A small self-supervised image encoder, trained from scratch.
Model: 7.31M parameters, 32-pixel images, arch mlp_mixer, norm layernorm_no_bias, activation gelu, layers 8, width 320.
Training: adamw at rate 0.0014, 21300 steps, batches of 128.
Rows from block 3 of a small self-supervised image encoder, named by matrix and row number. Rows with one number belong to one neuron. Each number is 500 + 50 x the weight over its row's rms, rounded and kept within 0 to 999. All counts start at 0. Numbers have three digits each. After the name is the row's rms in percent of the matrix's.
After each neuron's rows are labels from the 100 images, of 14976, where the neuron reaches its highest value: "top examples" is what is common among them. Only what is clearly more common there than usual is listed. The data: photos with spoken descriptions (Open Images, Localized Narratives).
# fc1: MLP up (model.blocks.3.mlp.fc1.weight, 1280x320), inputs 0-159
# fc2: MLP down (model.blocks.3.mlp.fc2.weight, 320x1280, transposed), outputs 0-159

fc1.476 105:515559511506545521633454564585481474578518470520424473503503510579454541553473573469436538523465510501458438504491535504515505505551525622416498567482441500517500571400549535436525494481522532527548533511573449544493478554563462526466557522573508512475580419506480567552554561459504545472501554572440496480536582513510535512485568397461514492497593525543571511528491423515388509493439567570440553415432542598449567576461442449558531481498541484582490524487466458593545569415540458
fc2.476 082:517434504524440410416529522557526471511660540514513494497521501497499518550502538513413457486549449499507506512462508534482487530486520515503473499474436500486438454474552520452471481454517502492498521528519543488482561558521503488548522474529521534534446491472433499530558502457525556430488599477567573498503522521528483457506587443523584514512526503500481508460575449533433601484377554485516524474289537497586579514496443560497471480528529445538576528486499391527547548462492533
top examples: text has "dark"

fc1.443 083:437427423489468413595485560526495539488569444522485492486487467522479524460497471443452560535419385561435511492540460449508451536523505429550493497382495582552422564493565532485474415485510571546529474488586482471537600460558576487511536490472492505514532476492539540478501513508465507491397437516409467477477448498548474480547505407549530501531527484572544413534577542546432446547437491461464467504510541576367606490518454487516535462583528525577579526442446490503535469460518500
fc2.443 075:497460478520447422466432533554536516541552479556451510486518482579460545362456605528465408485433467564446475512461509485515463538514514517504446547461427500510427518493555518417453442475519497482570488582549586507485553586520513562484546459541564522538474487483536487544560584436505531456458467492465574465470511473517521455480558445562553610541582487526502514462578446556467584525458574510519525403329551519421569529480485502464477491510545458482593545463469444522514579450483469
top examples: text has "trees"; text has "sky"; text has "buildings"

fc1.228 091:491489441501516447534419496576518551502499590482478507550526538579514547491431523544430559459406480575525460499535573439504466510499514521417542579510487478585453562421538492509555538443546491503553442600628580422502520613503431460489611464518472464504557461559524559559500524525517543424523461510402493515434452523512503459527515434478416520570559481511478558429544426533399583486452593574440508448484495593460487490418582429554535513558520472493546533397498523523473578481470460
fc2.228 073:471396486500460469508452494533551521493597511524449527467537513486431498453475525489493437485516362498516486440502555549502449581468513535523418519473363530482424506510497523441466445483448506525545476560493554460488574583559546458550600519506574508559477508477477487517552570456607502425530480528421512514499532494518489476452568405598537544531554535520539501481560462516440531523500558493547552481316569553468531551467448578505463469497525397499621530395488448527520534448459451
top examples: text has "table"

fc1.204 099:606462555431509493520458481499477505466580432480543540491568515617491483501476533577473513488423429531519491403503483495553478544549479519488547521447454514511474552530623460496467439475576440566564548544644558467563520489495497458554548526515556539586513558546525500596563567531561490507539408506470489496442502545495504421501468480477395489513494477516477468493440446495469486503512422519417548435415498500413505483433473545500446515422631459573474559477580504564477539556515552
fc2.204 112:538599567499512459446410541614503453553517514589483500472531475546412455465526542598483450494416425513481503474428503451536533591532508554509489502451458502547403487569556514407425503466529522500550572483573492515509508572558470504542584485548558540506498462470517534511541513486509501555459537545453470495523462477515473617488482476525572540452457543511498476501584478514394522466370549515500505567322517524405530541526519468474472422505530419536506531469575468581498572423511500
top examples: text has "people"; text has "sitting"

fc1.16 083:513413418515417405470499546538538510521516560589494571417541585566466507432483504582449546524442473494456546465468550547568548586473568447485461507469534637540409534483547476431515433573527487529447517515508553469518533577520527471442529538512525513573529522472588475449557526426482534423495498508402609406510445520451475463479536450498481545602573586478492447503560532541429520550480501565486563563546531509455524498525538478422488508465441490572513549539532491548549531483493429
fc2.16 072:575416501569468472505402536592457500514565475527509524465506469617508614389465524515505433425414438523472552519489446474498476532539497499543447522483408479450479480523503447479464489419552435475551505508562614487447526615484513542488546455523514536543443469448507474606502523461528540521533441498480624501508517466546538505499587458576576562505542478446620564487513457518487624535537513489513501433335500504492519470529488528466535478490527470538512469457467444471514497515515524
top examples: text has "table"

fc1.60 108:541639458504471512548409482585474546559464420556528526532500508486445476473510581528434512469435551559539448474497532430521562482529515466517500548464566455492387516514535504510384458472491529549532549504538568462495489485570561582619490481567529494552555461552507444538586573448440508481449436546472473498541557576503495438503530525509469462501488461513527460562486537454534499463553476488603526579580509509431546481412525518499490476537445541558592501527503501562527585498549502
fc2.60 128:544622515526451413515380553599511446525538488568443506508542438442524483416488537587507488486403481541529509523443506491545518589527480533445529525430490530532526491531518537454481487446553481502570545517576564495515560563569522561474600509560605471552473471511520540530547482453544526526437511549418530501518530493507495475485479530523550571482502505534543506547575465529465544527410605519569546431313523537422536557533516523524479420536490434542533532468552456538553572450526498
top examples: text has "people"

fc1.411 090:460478469516492476528447543568501524603476514544423499466468586457429463434560592505407507574534480463519549484441492562562473523503496501415551537437466521502522452480453501476531541576404436542525473473484544441497576519580557586506617573433530504498496450531524564473561523555447514498518515464384610399534539445565520451512491515485491511462549478578581424462511536571402572558494617591538537482464510549475547564493481436554500506483514511581546569537496473542558500419547582
fc2.411 072:510430532497463456476409513602532527507539472500449457497462484523473536355437589547477425480445452525439531476477450491537502508511517518518499480459451464510438439533520518438529473472543455506570521589537572460473579597538506542474528429555588523560458476464514481560560521412497568456476481520499565518495539560539483447462527418523600574467553541503519579504566465558435571464498598497525547379350540545447557546478505547451534443557526476481551518467499440550483533463495461
top examples: text has "sitting"; text has "table"; text has "front"

fc1.211 087:568509544587428408528470475491461551583454544541428505437489536584505499573550485468494468488459489541518431450427454467527475563515478531410572555497551569524485546461429486472468526504578497554483514548562557450505482595475479558461560502550510553560555509598550576520561469396428451357465508493337577481541504476512554473455542494532509530463580530458489429498466532550518556501396498467504437545472540458363491472494510467569462550595573562485470536480551472588531529441498500
fc2.211 091:504509503493459452562426550537522521566522471566417515470515479550454512448443554519415466454483399583432495532464492530514450578497505525502457543460402519550408515467528524468466455456483512484536515534550508491461583617560505525491585493521563476549479461503509510507546517453554519355497467519436515440495513425493475484487519460505545494517494523524530534469609430504433547515475570526524533382392570529452569560456464533495455475508519426543573524449491502554542583476437488
top examples: text has "sitting"; text has "holding"; text has "two"

fc1.140 089:545469446573437537537511492617542472557488498610408532516509505467556473426423575528467455444475395478491508546504519523541461468491460462505493531440551482606437483487453541430484497476422479486504444590470551515522516478519489572424501549569514440557571506469453481453468472556530528484415488547410524419555568494445510438424475475541540426559512568594478395476466447584505522580452574487562565417437464527390484581458541443580524486509536453598480526446515420546473535518466557
fc2.140 089:533450466486455446496413560594531522517572448579420470467453483548462571381451597562438493506422438553445525555490447477558512512541521442489508513474435506534434496486525559442476450480529504538564516582563610480506555581556505555460544455582535527541458461487515537554561545448492519452469440526430559507461528489503532454495518458537536595495581502460521514478560481573445590478523570507521514420392514528466530529467532504515497463535528487511556503480479473535525503487465463
top examples: text has "people"; text has "sitting"

fc1.236 089:578508514565530481480523546491560486584510461492522607476474583577510521517456519584463580492411458594472422559462443568552467547513530431427445499451518575488503591535482460406505441507487491504576482532534472499566461536515451460489524510492512423548548453592483484554469482549463464479543448508407554443532531505555508501456504491561415433576522445493498422545600527538432487578470579492560563534459500548446576515490555456577523493516519507497547466513519476587589505413433567
fc2.236 061:540524539505494495518445540604483442443546518514457524470540474483401504418530566471501447499409410548487476471462512511547494504528479506559529526486529498488445475514527495495507500444568455423510452517601568477502552530548545568447527438502574580509491457455501469606521537494582536558445478550498631492575447561507500499478578467543554633468610541486580523482416435604398584409451570539507525474342498542460550545520466528495485461493531451461532464495529426494478549459478405
top examples: text has "buildings"

fc1.368 098:497506466426410532578462543594534451464515496509429514508547545507576544497492529447503374510420506537469467445544471437495497516473510484499454519526469463508375511540506452499460516495471555580582506535622651475524538578557453525559482520540453478581509532555520476574463570416434483542500452506466478526471505564530552457526558490550521471519558479520518413578504531534581540501466548538583531432409470560392484543405497504491520536492558456452511480423525476475524564459480566
fc2.368 122:536510444517445460495410571576520499565573503545433506505550475554510527441489568587532499497444424574510487486449503496563506567529505447419478553485442519559515535456528527546442484427474506546563505559538491499536571576562545559477621492548575493545474485519519549520556505466554549471462389563410532482518512487533497519498539498602550563516512536529560425530568459542432573511486564517550548475360548545441538551516508481523455464541566441526548543469515406538528557472481499
top examples: text has "people"

fc1.309 090:545473460478503520494443535575480533524482432506524615470553426428416554482442540465464474477553472580547438461473517552495528629499459511510508550401426541488494577447475557424481430528444564569503471545480482486523648510512581588414561538507494419555498424471536514520494513473522513511468518494461522495455588470554474544516463461550532492451538430476540476519504500544546521470545492578584476488469597566437565585436551543568536440504525441610476544517415500553549552408501549
fc2.309 089:504388438524440412590412542588525496556520489544394492475469458559472537391451554555444486477463385584420531530465476497553469528503473552525483520486454519515480507542521529453486443466509508521576470509571620489492555572552503522463496453525594549568486452508531523570560578440509490417487431519386575476475518474506504494490511426521570544523579496505537552514515437569441589453471589533536535421374539526462541546474520498499481462505567461535515529477492510552531507471482494
top examples: text has "trees"; text has "grass"; text has "plants"; text has "ground"

fc1.694 082:505473472580418475569474516558575502530490539581474474450525431511500542436546571500444479556539393573433526482516465459502496481565520448489583454488440620515509515576550548425526531494539479453474591581551556482466503511540431490414499444558515452474481448507546528497524529562576416495438514534483531435441423453445557522518450403555512514478603570457556416493518493567462584559442469575618469550465552596433517591422515413550519560477566484544553506488599500508458469480481530
fc2.694 068:490540505506459420471395580580526527541538482529433531528493454510441553368475526555468443473443491518467527528409446511547501557495477449488459551457430519506469534517512551476479479439551484472492520568493585487530516553514502542453574468523561555532448475499516473592499529477480522492464455523527556478496529486554500472455508430562600573494534464479552509535539497548440617525476517533543571419330490540476587523486500511521537426478515495556514511507453466545499534491484504
top examples: text has "sky"

fc1.28 106:482443549454443454563493554566543414465420448473520490428624449608464479433501567505459424528458469560457424489512451483518506517478422512429579612476432530536456561444576494509522455503500499561548533563566639436480517478578388561509576457565424529622485441531533562545553607527471451477532436511490445539507526474528514506453453425540496445487533544474461436468537541522506549556518470483468553409456520490444539515437507527573513547540614531516513507545590513566528598455473434
fc2.28 100:548575534496548469441443561601487458514523501568437488506532450519437486493520495520594450488455468510527500422461510452509501608503470468462446532450494493522494482508571493520489532433485499495542492518577434501470529532532495506521577468555499485531471472487496494586539474463490555575475444522528540453561469479532533530504514509616563562479435526483498380468586454495442520462434523502527525541239476505451574494516484531496492456523574440488510490480482448480529569465540494
top examples: text has "people"; text has "sitting"

fc1.242 085:459538533523501499503542525522548528582466547466471595439523439492481496484508484589451475559477504494464522541447483507474577554544438422466503532531448527607461502554515587386556521503452512460472557603588529468497475570547522551454487520494485524505484516482492556476521543394444498488487423494420554487541585418483515433453529384456521476507607558526493414529478474518397537576431538569494557463427556593426461592522584457482465513504502453461537511526435382468560495521550518
fc2.242 068:558466486532459436445436535591501476497570540542443480482500456582441518361455570556463406437461403541464488498438509485548459508484482531533451525418422483512398527544513567449436467452566498498546525545576599523483538570556517547449541480525568579571496487516484521581496526478553498456469482539479603507486484460487482481523581484549571558514567475485528560470508480556454594516472541532499480389340514473423568520497479521492524478473539487500543498461471452544480534497467445
top examples: text has "trees"; text has "sky"; text has "grass"

fc1.475 107:561596506458469526524482554576477425465465527555418495452547441560463567506423504497569482545464444513498554448456461534465446611484536547470530641438510560481476533422589452439380455485518451563510558528650510506514517519473498514525440541564477521603465523575483480590533515461504492562506535471466457497448544448563480423505457469536408486593553502538434505504480470550476560523546435553518577523569475505359473510389470456527533502493548524551425499486570537454499636449492456
fc2.475 151:513497516612478440483395552550551496567499507562442537485563486546452479435443547548496488495394442570475529405480542561552514566516468497423504544460426536556496550413542531491462451477474521575589510583542480526518560539557507530519610494525563520536467451514526538531532517453556535509486475544385559483537552553537506448490567416587530571514500562529555418536545460547424503539434523517521556459388562559424550557507491458508494468550511421561557554477543459598543592410483486
top examples: text has "people"

fc1.560 100:485439444425474499522467503513493486461467467447582436508605546593450464513511528487455487542536530446561474379502490540571465505529492459391504508477526490450513529451605583434482543552530501432509531500626598450499566480442492434472447458483487433634479441458438478570514492499546582505428566534445474508536502508547458476485514402438473425554528536514446427492454447550434526448481518444471467506484460502419556542457464581508608450535603455434425517449586511553452629431454498
fc2.560 110:525499531554559473565426539577488450479473485555462516470529445569505521465449532576497520465430450588475499416457497482501501549545434470455498526431488493470497500457540513493465443452497505550547405479616564513511513461503499594429491480529545576524474488511497499589508543443482527576485449507424572460501526572487514538530547529649506615442601518479512448519547441528385512514449529505544518462310472500515554525514440436524508456562504460542544529473610440498519507439494468
top examples: text has "sky"; text has "trees"

fc1.660 118:563546456501454499675447499566533465498487470564449468557608468545463549522520454525454476513418464561403486442474482444540528529476482494534567555472515482417430581485543525527481548550500447502471554398608511505544490428526442496539484523523533514644454506502494511614533591521592485428496447524407539535545481405560515491485535448483459485544569479462485540522572555590482414489521516558456497436485501491467544582501454461556445488487495562545432501550581507518556595461457515
fc2.660 134:528395472577529468507381546494521459531452514546446501487600478456497547493551597590509555521488452511502497586487542522533484542496456395461389517492472500518494554487528530537479498534518516503534444598546559512479504574549498561446618484509558468533484462529515521455500472460522536582464318504462491479534469404586491549521408509616648607503488486508575408494610459579424544559519504502489505502393529526489517519504556473500393542536480464513576515499531469515525597454504489
top examples: text has "sitting"

fc1.107 099:554494446570452483501485601512460447565536448576513469495458508471463493562542588615493541473470415504480537599457483546508551580483569419521572588455543511533429604528490569439492440490476603502561561590559586506571537609605539545505578428526478496521487471493509509538528490495477483400453475494431481410449452496503551486444456494436416462497556528552487466464500503532498592526441596577506485501504488572501532543432473480497534509555509512536551529488557504550551472444469568
fc2.107 087:521514478551415473359458506566496560554575517563417511494555550553539532423553514477449491546364452535450534517482555551555448555502518459516449535511465520500466510508501544454454455490503465505539519562498397474466540606510595471507642494530511551571478501556462556544563518460560583486467439494484592565492549534562526506507628498595585559553562519514564484456572520549453565531501539542542546395372583526478527578505495543556485507501515504544565511487501419514590522530457505
top examples: text has "dark"

fc1.454 083:529488520444487426453433548486539579505525437563464495505514456466469570515574618544466549560497397452436508556540550460479464539520471536510568484540529518499484477442540511462535510457492439470595446527503509473469479477494515472524469566542422549569470496549550485478484589390449477439423443551435476444529558445465592453436475411548544502516486560551583484479556480536389527576429584496549486528463540524467541548483459461454545523529543463546514532474491466554497471440587492
fc2.454 069:497449502492475441527461545600553495540556494565473514481478492557454504412459578556457449467445422571485486467451496519541505567527509502530458473455424531520404485520503512433415468483536510536542514518569517449503587584597517541441568490537573555556482472502506489560578561449517498501465488496476593543487484513553484463439524442575572561494566523528509543519560433547425603480469583499555555414339558538416556533453503547484510480551533425544558548473511442562525551403466472
top examples: text has "sky"

fc1.672 084:483455510505496442512473490542528506563549493579422510570556488459541483479526630457461529510481364519472465535554478548562445522478601528509466604495560565547476459472496607471502490494450580578492498523533527455446609565558476557449604469582534438505468418524468488557600543467456454450392534472484563481514571545530490417512496425480469467560474484456459469559497475543521519573497583445463449517486445547354449555514489429491452554530443506539531536466575452611529462392464564
fc2.672 074:490450469519456422432470493539513548537552500559482510501485514545471512369456559496407412468500467578439472505471556514527447531510492503478468511430407528523423498490533530445475443478497470535558492570548586510471561589571557548462560504527607516585515481515506520517576549484541515447485512536489557513478563503484487435499541462549564556496616540511526520443581489560450534519471606543527556401317585533412529538448486553458474491517521439541606510418496445524558488431441454
top examples: text has "holding"

fc1.467 085:514482447561448469578477509553532489547530518570469522514552545548470514498504608500464439551422425538530532544539537486535568515513533433516537500430416559497469474429581525431558410497528538437596556561574510508474496498569500492416548479538451456467547500515501502507496559403528481378431386504402563511487562483548547488456555506514507500546495518567526413571485494588370587468408565497552546531444469553363538550491504565452507537541434486568580485500532517560566564443422533
fc2.467 079:531442461542454420503421537562510508546561454566429496459496467574462542359477582533462409435430483546426522532462464520523501545514515503501443549490408513506417508505521528419416444444526475514556520567558576486495542598549481521512535457531545562560434474491517509577510547423490522461513447503456604504446509457561496468480541439557563580519557521520512538472555457541476578517496533521479493420332533512423559486491498501510514446489578440550582504481445445518503542452455483
top examples: text has "sky"; text has "water"; text has "buildings"

fc1.266 104:458433462576440468509493488497474542509473460481487508498429525613491599478409519464408542484501469508512486422541472575481499467467444464411643576476470524421436548441512537445530498590472445547510499511598623448544520512479470539463497482544462452519528546484550468553497539429507453413531524499445558421459532513591538522456503427453550443526576454473552426500492463571472479489428525532518436491586536538437543513415574493523597530509526451465422483470535527447478507516489452
fc2.266 125:482579455519405405563448580596509511560568477583412509480515457628502511470441495569484488477414439627474490403473509521531503573507489483428500557443407519540511518429531499503476437443523496533552537514560428493502591593550550511483585477538558561607439443508494537550538526453543526472475486531460558448518488504537481382470530518554507546511474576538515440519535440571417550507397491507538525420426557516448551559524486489487484494546630435554481533476528452566529577421450475
top examples: text has "buildings"

fc1.141 088:524566464431512384538502569552484529539469494532495499515467500535525578491481605577445465575539357543496482467486504566475557525493537432487560586561531511522555518453509570411442538537546614557518525540487580443455507564476425588481551502621506499563500465477526479460533449453507470483463483485364578516556478574539536498550497483558467534541574482563470407450539518496512512479491545493490512567438574511435555500513543495518476474527525483497481531508490434578469566431534507
fc2.141 077:475453467517458461507437526577507518550555509548428512517482470554465497429510557504424429486474439554452479533472530506516443536527478513516492514449429506519433462500518512421474489525576456489566499503585557487460582583558537539449555508506597534587497478525532499558524527469569498455492428496453590524491539537520508481520567440549577539505600493468530564436576467572457526459497641532542531405322565531414545552452449537458462460547528466575538492462497399494514480460477455
top examples: text has "table"

fc1.509 094:484525447592530505489405530593575580486552566517525576500533476542456516484500598604423551479424367485414516508493560507564466581495452436427545512444511490586446541503571480494471527513487527582555500492484601564570472586531553515526521506517555544508574512497494564517530546397546566500497449459410526478521491457520555415454470470543468479578575555477474478476540521574477512497395510468460510527463482538464481542527485456532467500545463448528565571509548426460541495535495604
fc2.509 088:512454479496438451424415542577507521508557480554462487492500514574465512367485550503478436462463398518467499553454476471512499532553499481496470534466393527554389519533519510444430431456501547505532540565551545494506550599550523523477594478533506511563463458524515548593543532493535499477495465510474558520513516457523495450463547438606572590524597522504546571421587497526431603558477578508519553414322544529419510499443483471491502491518558458520574514452483407556514502464483489
top examples: text has "sitting"

fc1.129 089:492516496560544444486441450542561491505507511473459520518483476529510474543526596566449503461449420541446537569539492470568509523591450499485521527570523502485460581564458504510536452465494592528523468529546540517448565526473548481468485541499518572540452457588520473547460560448598441496421458498476550407497569441548442399461533392444486542470559601574484517533485474496453480567419465539493465511556469577468554510418465449484441444511553463594535481472521492552526485479493588
fc2.129 070:579468534522462481509410528671509521518582486548432549467454451531465551371439548564473420442384453500447545498421433495474531550514450520526481459526451441459503454514512561434461513457547421503546525461552608476479495552524510566491548446529533551496440502473497472586479462456482500481478467446455584504519529476532492494462600418592567553437565455443573523522523484537470592439521544484516555449352495509464562431494552522545508479473526486558483486489429437456507507518511521
top examples: text has "wearing"; text has "man"; text has "woman"

fc1.589 105:536490582561450460543440509637475548492556487532457449505513457472514607567551528523523507474481460520471507476535504479451461528469510556415546520552447466429485619440450572514430508527574453504497476433574481556486487489440454603480464464495471531593536446434468484509484607530612553470521520510429503512530465499516471526542591515543578578494590521543502500612441441495506391585491558556539527454419458500467523550525533444551459434485469502558538477463514558482447491488468560
fc2.589 127:510471422502460468555453552584489455554541490574486514490491483498481546493497622647366510493472451503480522580482498509489464514480489443478496466495394525530467533512483544486434455497542509509542486549569540510480535533571465617432520480514605519618485472504514515485485521469492514495497378495487507480527492481535522520503570395538596566492558478511539463513592461685424496493508568500502486485425531520494544541465528515475429469532547461564573518484476450530536510439485481
top examples: text has "dark"; text has "playing"

fc1.173 104:543492490586542487475397485496557468471494575468456469522427544596493518513477481465441494562491505507484434419453496564468482492514548480426535588527470540552485547431638547480448447546519449643489530603541502528490517561439451502549573516490546474465473509487577476556445541472518448448447405509476528467578526534546511472517566462566489443617500609459509519499442457530509558520496421486499558448546457545451496463414550471492577552481635516457434470457562500522523634466522474
fc2.173 127:522450494502469440550472560574521553544481483560471524495588462628443494506457516489517456496444404576485487471463484501545506550500450460427450554435434510581483523469526514473423451475495495553574550523489460490514572657593547482537643490550539542521446468494505506504543550444515524527480483540431507436533519490478494486484480432561501452462454593535519405478562447521409592539453529503537572461398570542515569564487470502526456502543535430532476555446536472552547567390468494
top examples: text has "table"

fc1.365 081:450487468497377375568547538572570455498440475434515510570472529500437547566557533487472538527480388554540469418524467488449565598547553490480515500483472577572458559576516465435522457452510564462543473590453548512482544515486436480475494505553555514529568434562542444547537437543476503524491498489469452432547578465475462433522485416471549542534565553577506437449496438486537495560385504578446475576426503533447594524560466453553452475528420486508484461455514519547594546501495588
fc2.365 067:480500515522438446469446519577541525534587503556474503521468443539488514409481565555406437457474440582479480535463504557514432607496501501508447512439414515503480483497534503457500480448534473484519542543556530490501583568542555533485588521496580542608494513496491484486543520493528516446503488505496516521449527470524460449511537460541607560492553503494539542488568460554457526523452590510524537412307571541430550552473444523486451447488503444559571525427469443501524547450465471
top examples: text has "wall"

fc1.245 089:479526484498419454458488508530478478489549538586486555551489478567481497571494589469482455553528423577421472596496513538528465556536516522492520468464529480538457563477473495545455483444550449564562483515583509470436587513602505544456593511547487444494560478518483446457523531438482550481451463568413582418484501541531564375443519502506527459575469534514543489494520545612451580557462524586512570451512529466374511513506464488449463497495466535563596463527528509605584519539467567
fc2.245 077:515465499494466467484456551566536517506551456555465510523476497526456566371479545541439433466451463536473470492447493500542457576516509533506459515432406540532439501525496518434439474454500494502546520525571532480472578579575526533477576497535580523592464483499479515549552553432566513422492499499454589524485508497505471458473524470544517568515565497532517512458585415544451591507469574497502508395276548548428550499452479548486447424491540434548566503433470471516527545438452457
top examples: text has "sitting"

fc1.296 098:524544492575502463534437541498528521514436544534424460501507470567490489486472575608456550455438462469410484508417414549510556597466572441424476558424401529479429448447531460497506493462561552503572428506488562566447595597512493551492580472477552476582488452523527557557544498447510476374527440544523573504546452495478543548566435505428537455562478564538563518465590478582489501534545571430490472477471526441517491474500596472482553530568553437520550517474542544508489450522532572
fc2.296 074:541370458565444496442524527583568494517567511552405520497530533439493573431485482546482506539488352457400497446486501497518469534506541454473468520532429526498483527316566545431466434519545529425498497545494585470542532557503484443479591441578590584523531488504474532565503496510424550494505410556506548520483555533611505400459551453592613549535472500515550502513599455423415519511531541496557564459390540544597541546424521569541493521552465447523518552477552411558540571452466493
top examples: text has "sky"; text has "trees"; text has "buildings"; text has "grass"

fc1.575 112:561514537516543535514462489559501475574586448480481540549596494502642576517448473449505463444382571448504531494490519461464469544472571519368462544522536455561477565501556523495460465493529552546478504536557609445507550609537480470569490505524447548454483455534580541469496514455411504418525468504394464468486474484478511456474504491425447503522517510474539413507490499545573520516520541440507523500404460468432498464435561486580520472525577469466452519457511473484540486559441573
fc2.575 132:578528437537459510484430559590521554527555488533530503499509510481482542507484578577382524534445413518534492474493467505530525562559511481466498545529398505535450492480532527488404467469475495592571538569556514499519569598566538511441603521534534457533474476529508512478537490445528538538497416528460561477526488532529478556485500475510545554540499556522546465505565480593387602451530572475532517549429527523469562537447571492514464507507513441552523540469536420551537548484484486
top examples: text has "people"

fc1.367 106:564511498569549563573526491531477596513457513581561589416518454412442524454478530522503548571482451598495520588529509487523562517532530480481542566460470537461466492510450478485444507465438505509526545410568430489571547516458538561512558427532531544512530484577466578574529514467544511487565479516416539432565590511580519485449587531443548479467484491485533477545514520509486433482471485520567523495626537503525588522467427447569526436541499487591490528512506607463557526475485501
fc2.367 132:493601503518464433446472501534503441517545472517368485458495497350427557426459607551431471486385422445434529530444511467527506443576526522511583466444538518512456441461458500541440466466486504500526477525476620494503495547516458598488458434524565499452500463479516524484538523462507535436425540531512554511484526518470513470476486556505492542488658468482522434549533495638418549538389552535532525485440520495464522514467536594468514483518519467490519509484570451523494432473474510
top examples: text has "lights"

fc1.73 088:601509497429528440596443477506540539536473543461420480439486495495559510446497598509543479429372407544475409411472442463587515489492580534426548475529408463508487474481449501520511469554433453492445523574549485528469545565489497509432602447460440435534505464506481462480432437463488536449543401560425568448412459545487472416461482502485488433550523555428562485447502474517552517455452514459467490407537487474374434546446617547465570574495518438527507468469601523548561554522542494
fc2.73 090:596427564519484485596466528631525472506559488541428527441548448553484536422419517545386431484445420571493536498467477467537472562517458475422438535487484513496507510499558524544465482408484482496571526495572516487502573587561452521491542485499545549581462465492516482550543512470520506463500440510412552452511510463502507547482556416539529514509467511455540409510558456541375565492439539491552525445325557564526570527517511530489476438504495435523465520482541493497521566448494467
top examples: text has "sitting"

fc1.438 114:461462523499551543475420602516520477560552501514422485472518499487482520472469506574426459503385436546506476527505529547488507531549497492462507527489513565620395486478537522417421486566451492495628568514549595480566536478570481608444554522575504492581556432510511573570592591504502468458453422525447511503470584527465483517461477397504484524547524509579493458576603494528479569468492554505574526507557534564515583520439464503465507479549546468519583527517492508587512487453481495
fc2.438 097:504552500538484515443414461491467531523511471448448488512494513464450536424522530472491426474390570517453546435518523499487509474430568586528455490498490462451450502444521488500544514424481460500519510528479624530461411560430525520529523450464525499531463537526510504561520501495542529477561471465543526602521493504505504514547476534519526508470571505455486505452524531518497515525509523528468501433225464468539487478465520601487432448444544524456541470503522527481498473513478482
top examples: text has "lights"; text has "buildings"; text has "dark"

fc1.696 128:560629509571495451437440503469557551465538503519541504506599538469443543420522476533449619527434387565427475495552560529508469511544535453401523495562471484464457577436516501407465485529462506546544573507572578510550595426514521483507485489555501542576518505521521509560509531496570558569526559544453536454589557595533543438521585570512523484498555569534507418562464483446511498444539556536605580467508575559535534499436497361529565461496493471517519520514512521537563564528558566
fc2.696 167:515577461514430421495443528579521467526537507572387541477512496482418538439438547581456423498362385546448515522452525517502524523521502561504537507442451529539502520429504517466439435509514508526554541498534516529531514556549489575504510461541575553507480472516516522542536548449553530456482467523383535539550534561488502466488539494479488522517605529524518455547512465601412533497413551511554537428436521531483529538481520521523469492532636440524526521482607487529533549455447489
top examples: text has "lights"

fc1.446 103:536449545595477478447417523505491471456637499477557552459391535551481558510473524531466456571524424502443591495548512561456558528470513430455522423482485518472492493482544488432487472449476509445538500473493482547455522439443544513438462532451472537587577512523591494583613534452522512444471468453401592448479529566569576507537548445481567682471658484540532437500444456496537500526484495573604567576522558547525464448455480459523588445443444478497526486490429500474535490523561579
fc2.446 147:487471462504418411531450544610489502574552512573426522463498465593476585494463562605384439478465412551484517575476536514516480512478463520473521494479392539541470535475487537432462459488556482492559492528533501497501527600585454562464537467517580497550467470528494518524520562454540511420482457528406536480550502541494496494504576384512583502499575529527555521526531466632399534507421566517518491387473534525443533544535505495485460481506546426562567527461501434536543505427470480
top examples: text has "dark"

fc1.20 124:523549530513519415596419534609487524526448474556490495569531451540511563476520458540584502505442501580455447520472589560485539645491466543521588565500426506487560552519504466513440495506557519577521501415556439536500508423520445531476482503561480548649496472475424457591469606540544554468509482497426554528539437493603485380483469481528468503515561486529470552540520483530570519445491495454447555507443513512480540518462532459508535449466583476520423525511548551476517582455461449
fc2.20 161:490483490545499523503401529595500465511516522508475479473572455442501494441582525607653563532474474468469520430479500549506511561514457385441408485533495493501497520497518552595439513470501506499522490569561459492496512441512540576498602477503580598634485505459502514509557520478503540640479372542505571446503537478563509574494571531550624680436524508521511411532553493588453455549522525527543532555355537518485517541504487454505498453497489493504526517495498434533508550475513507
top examples: text has "sitting"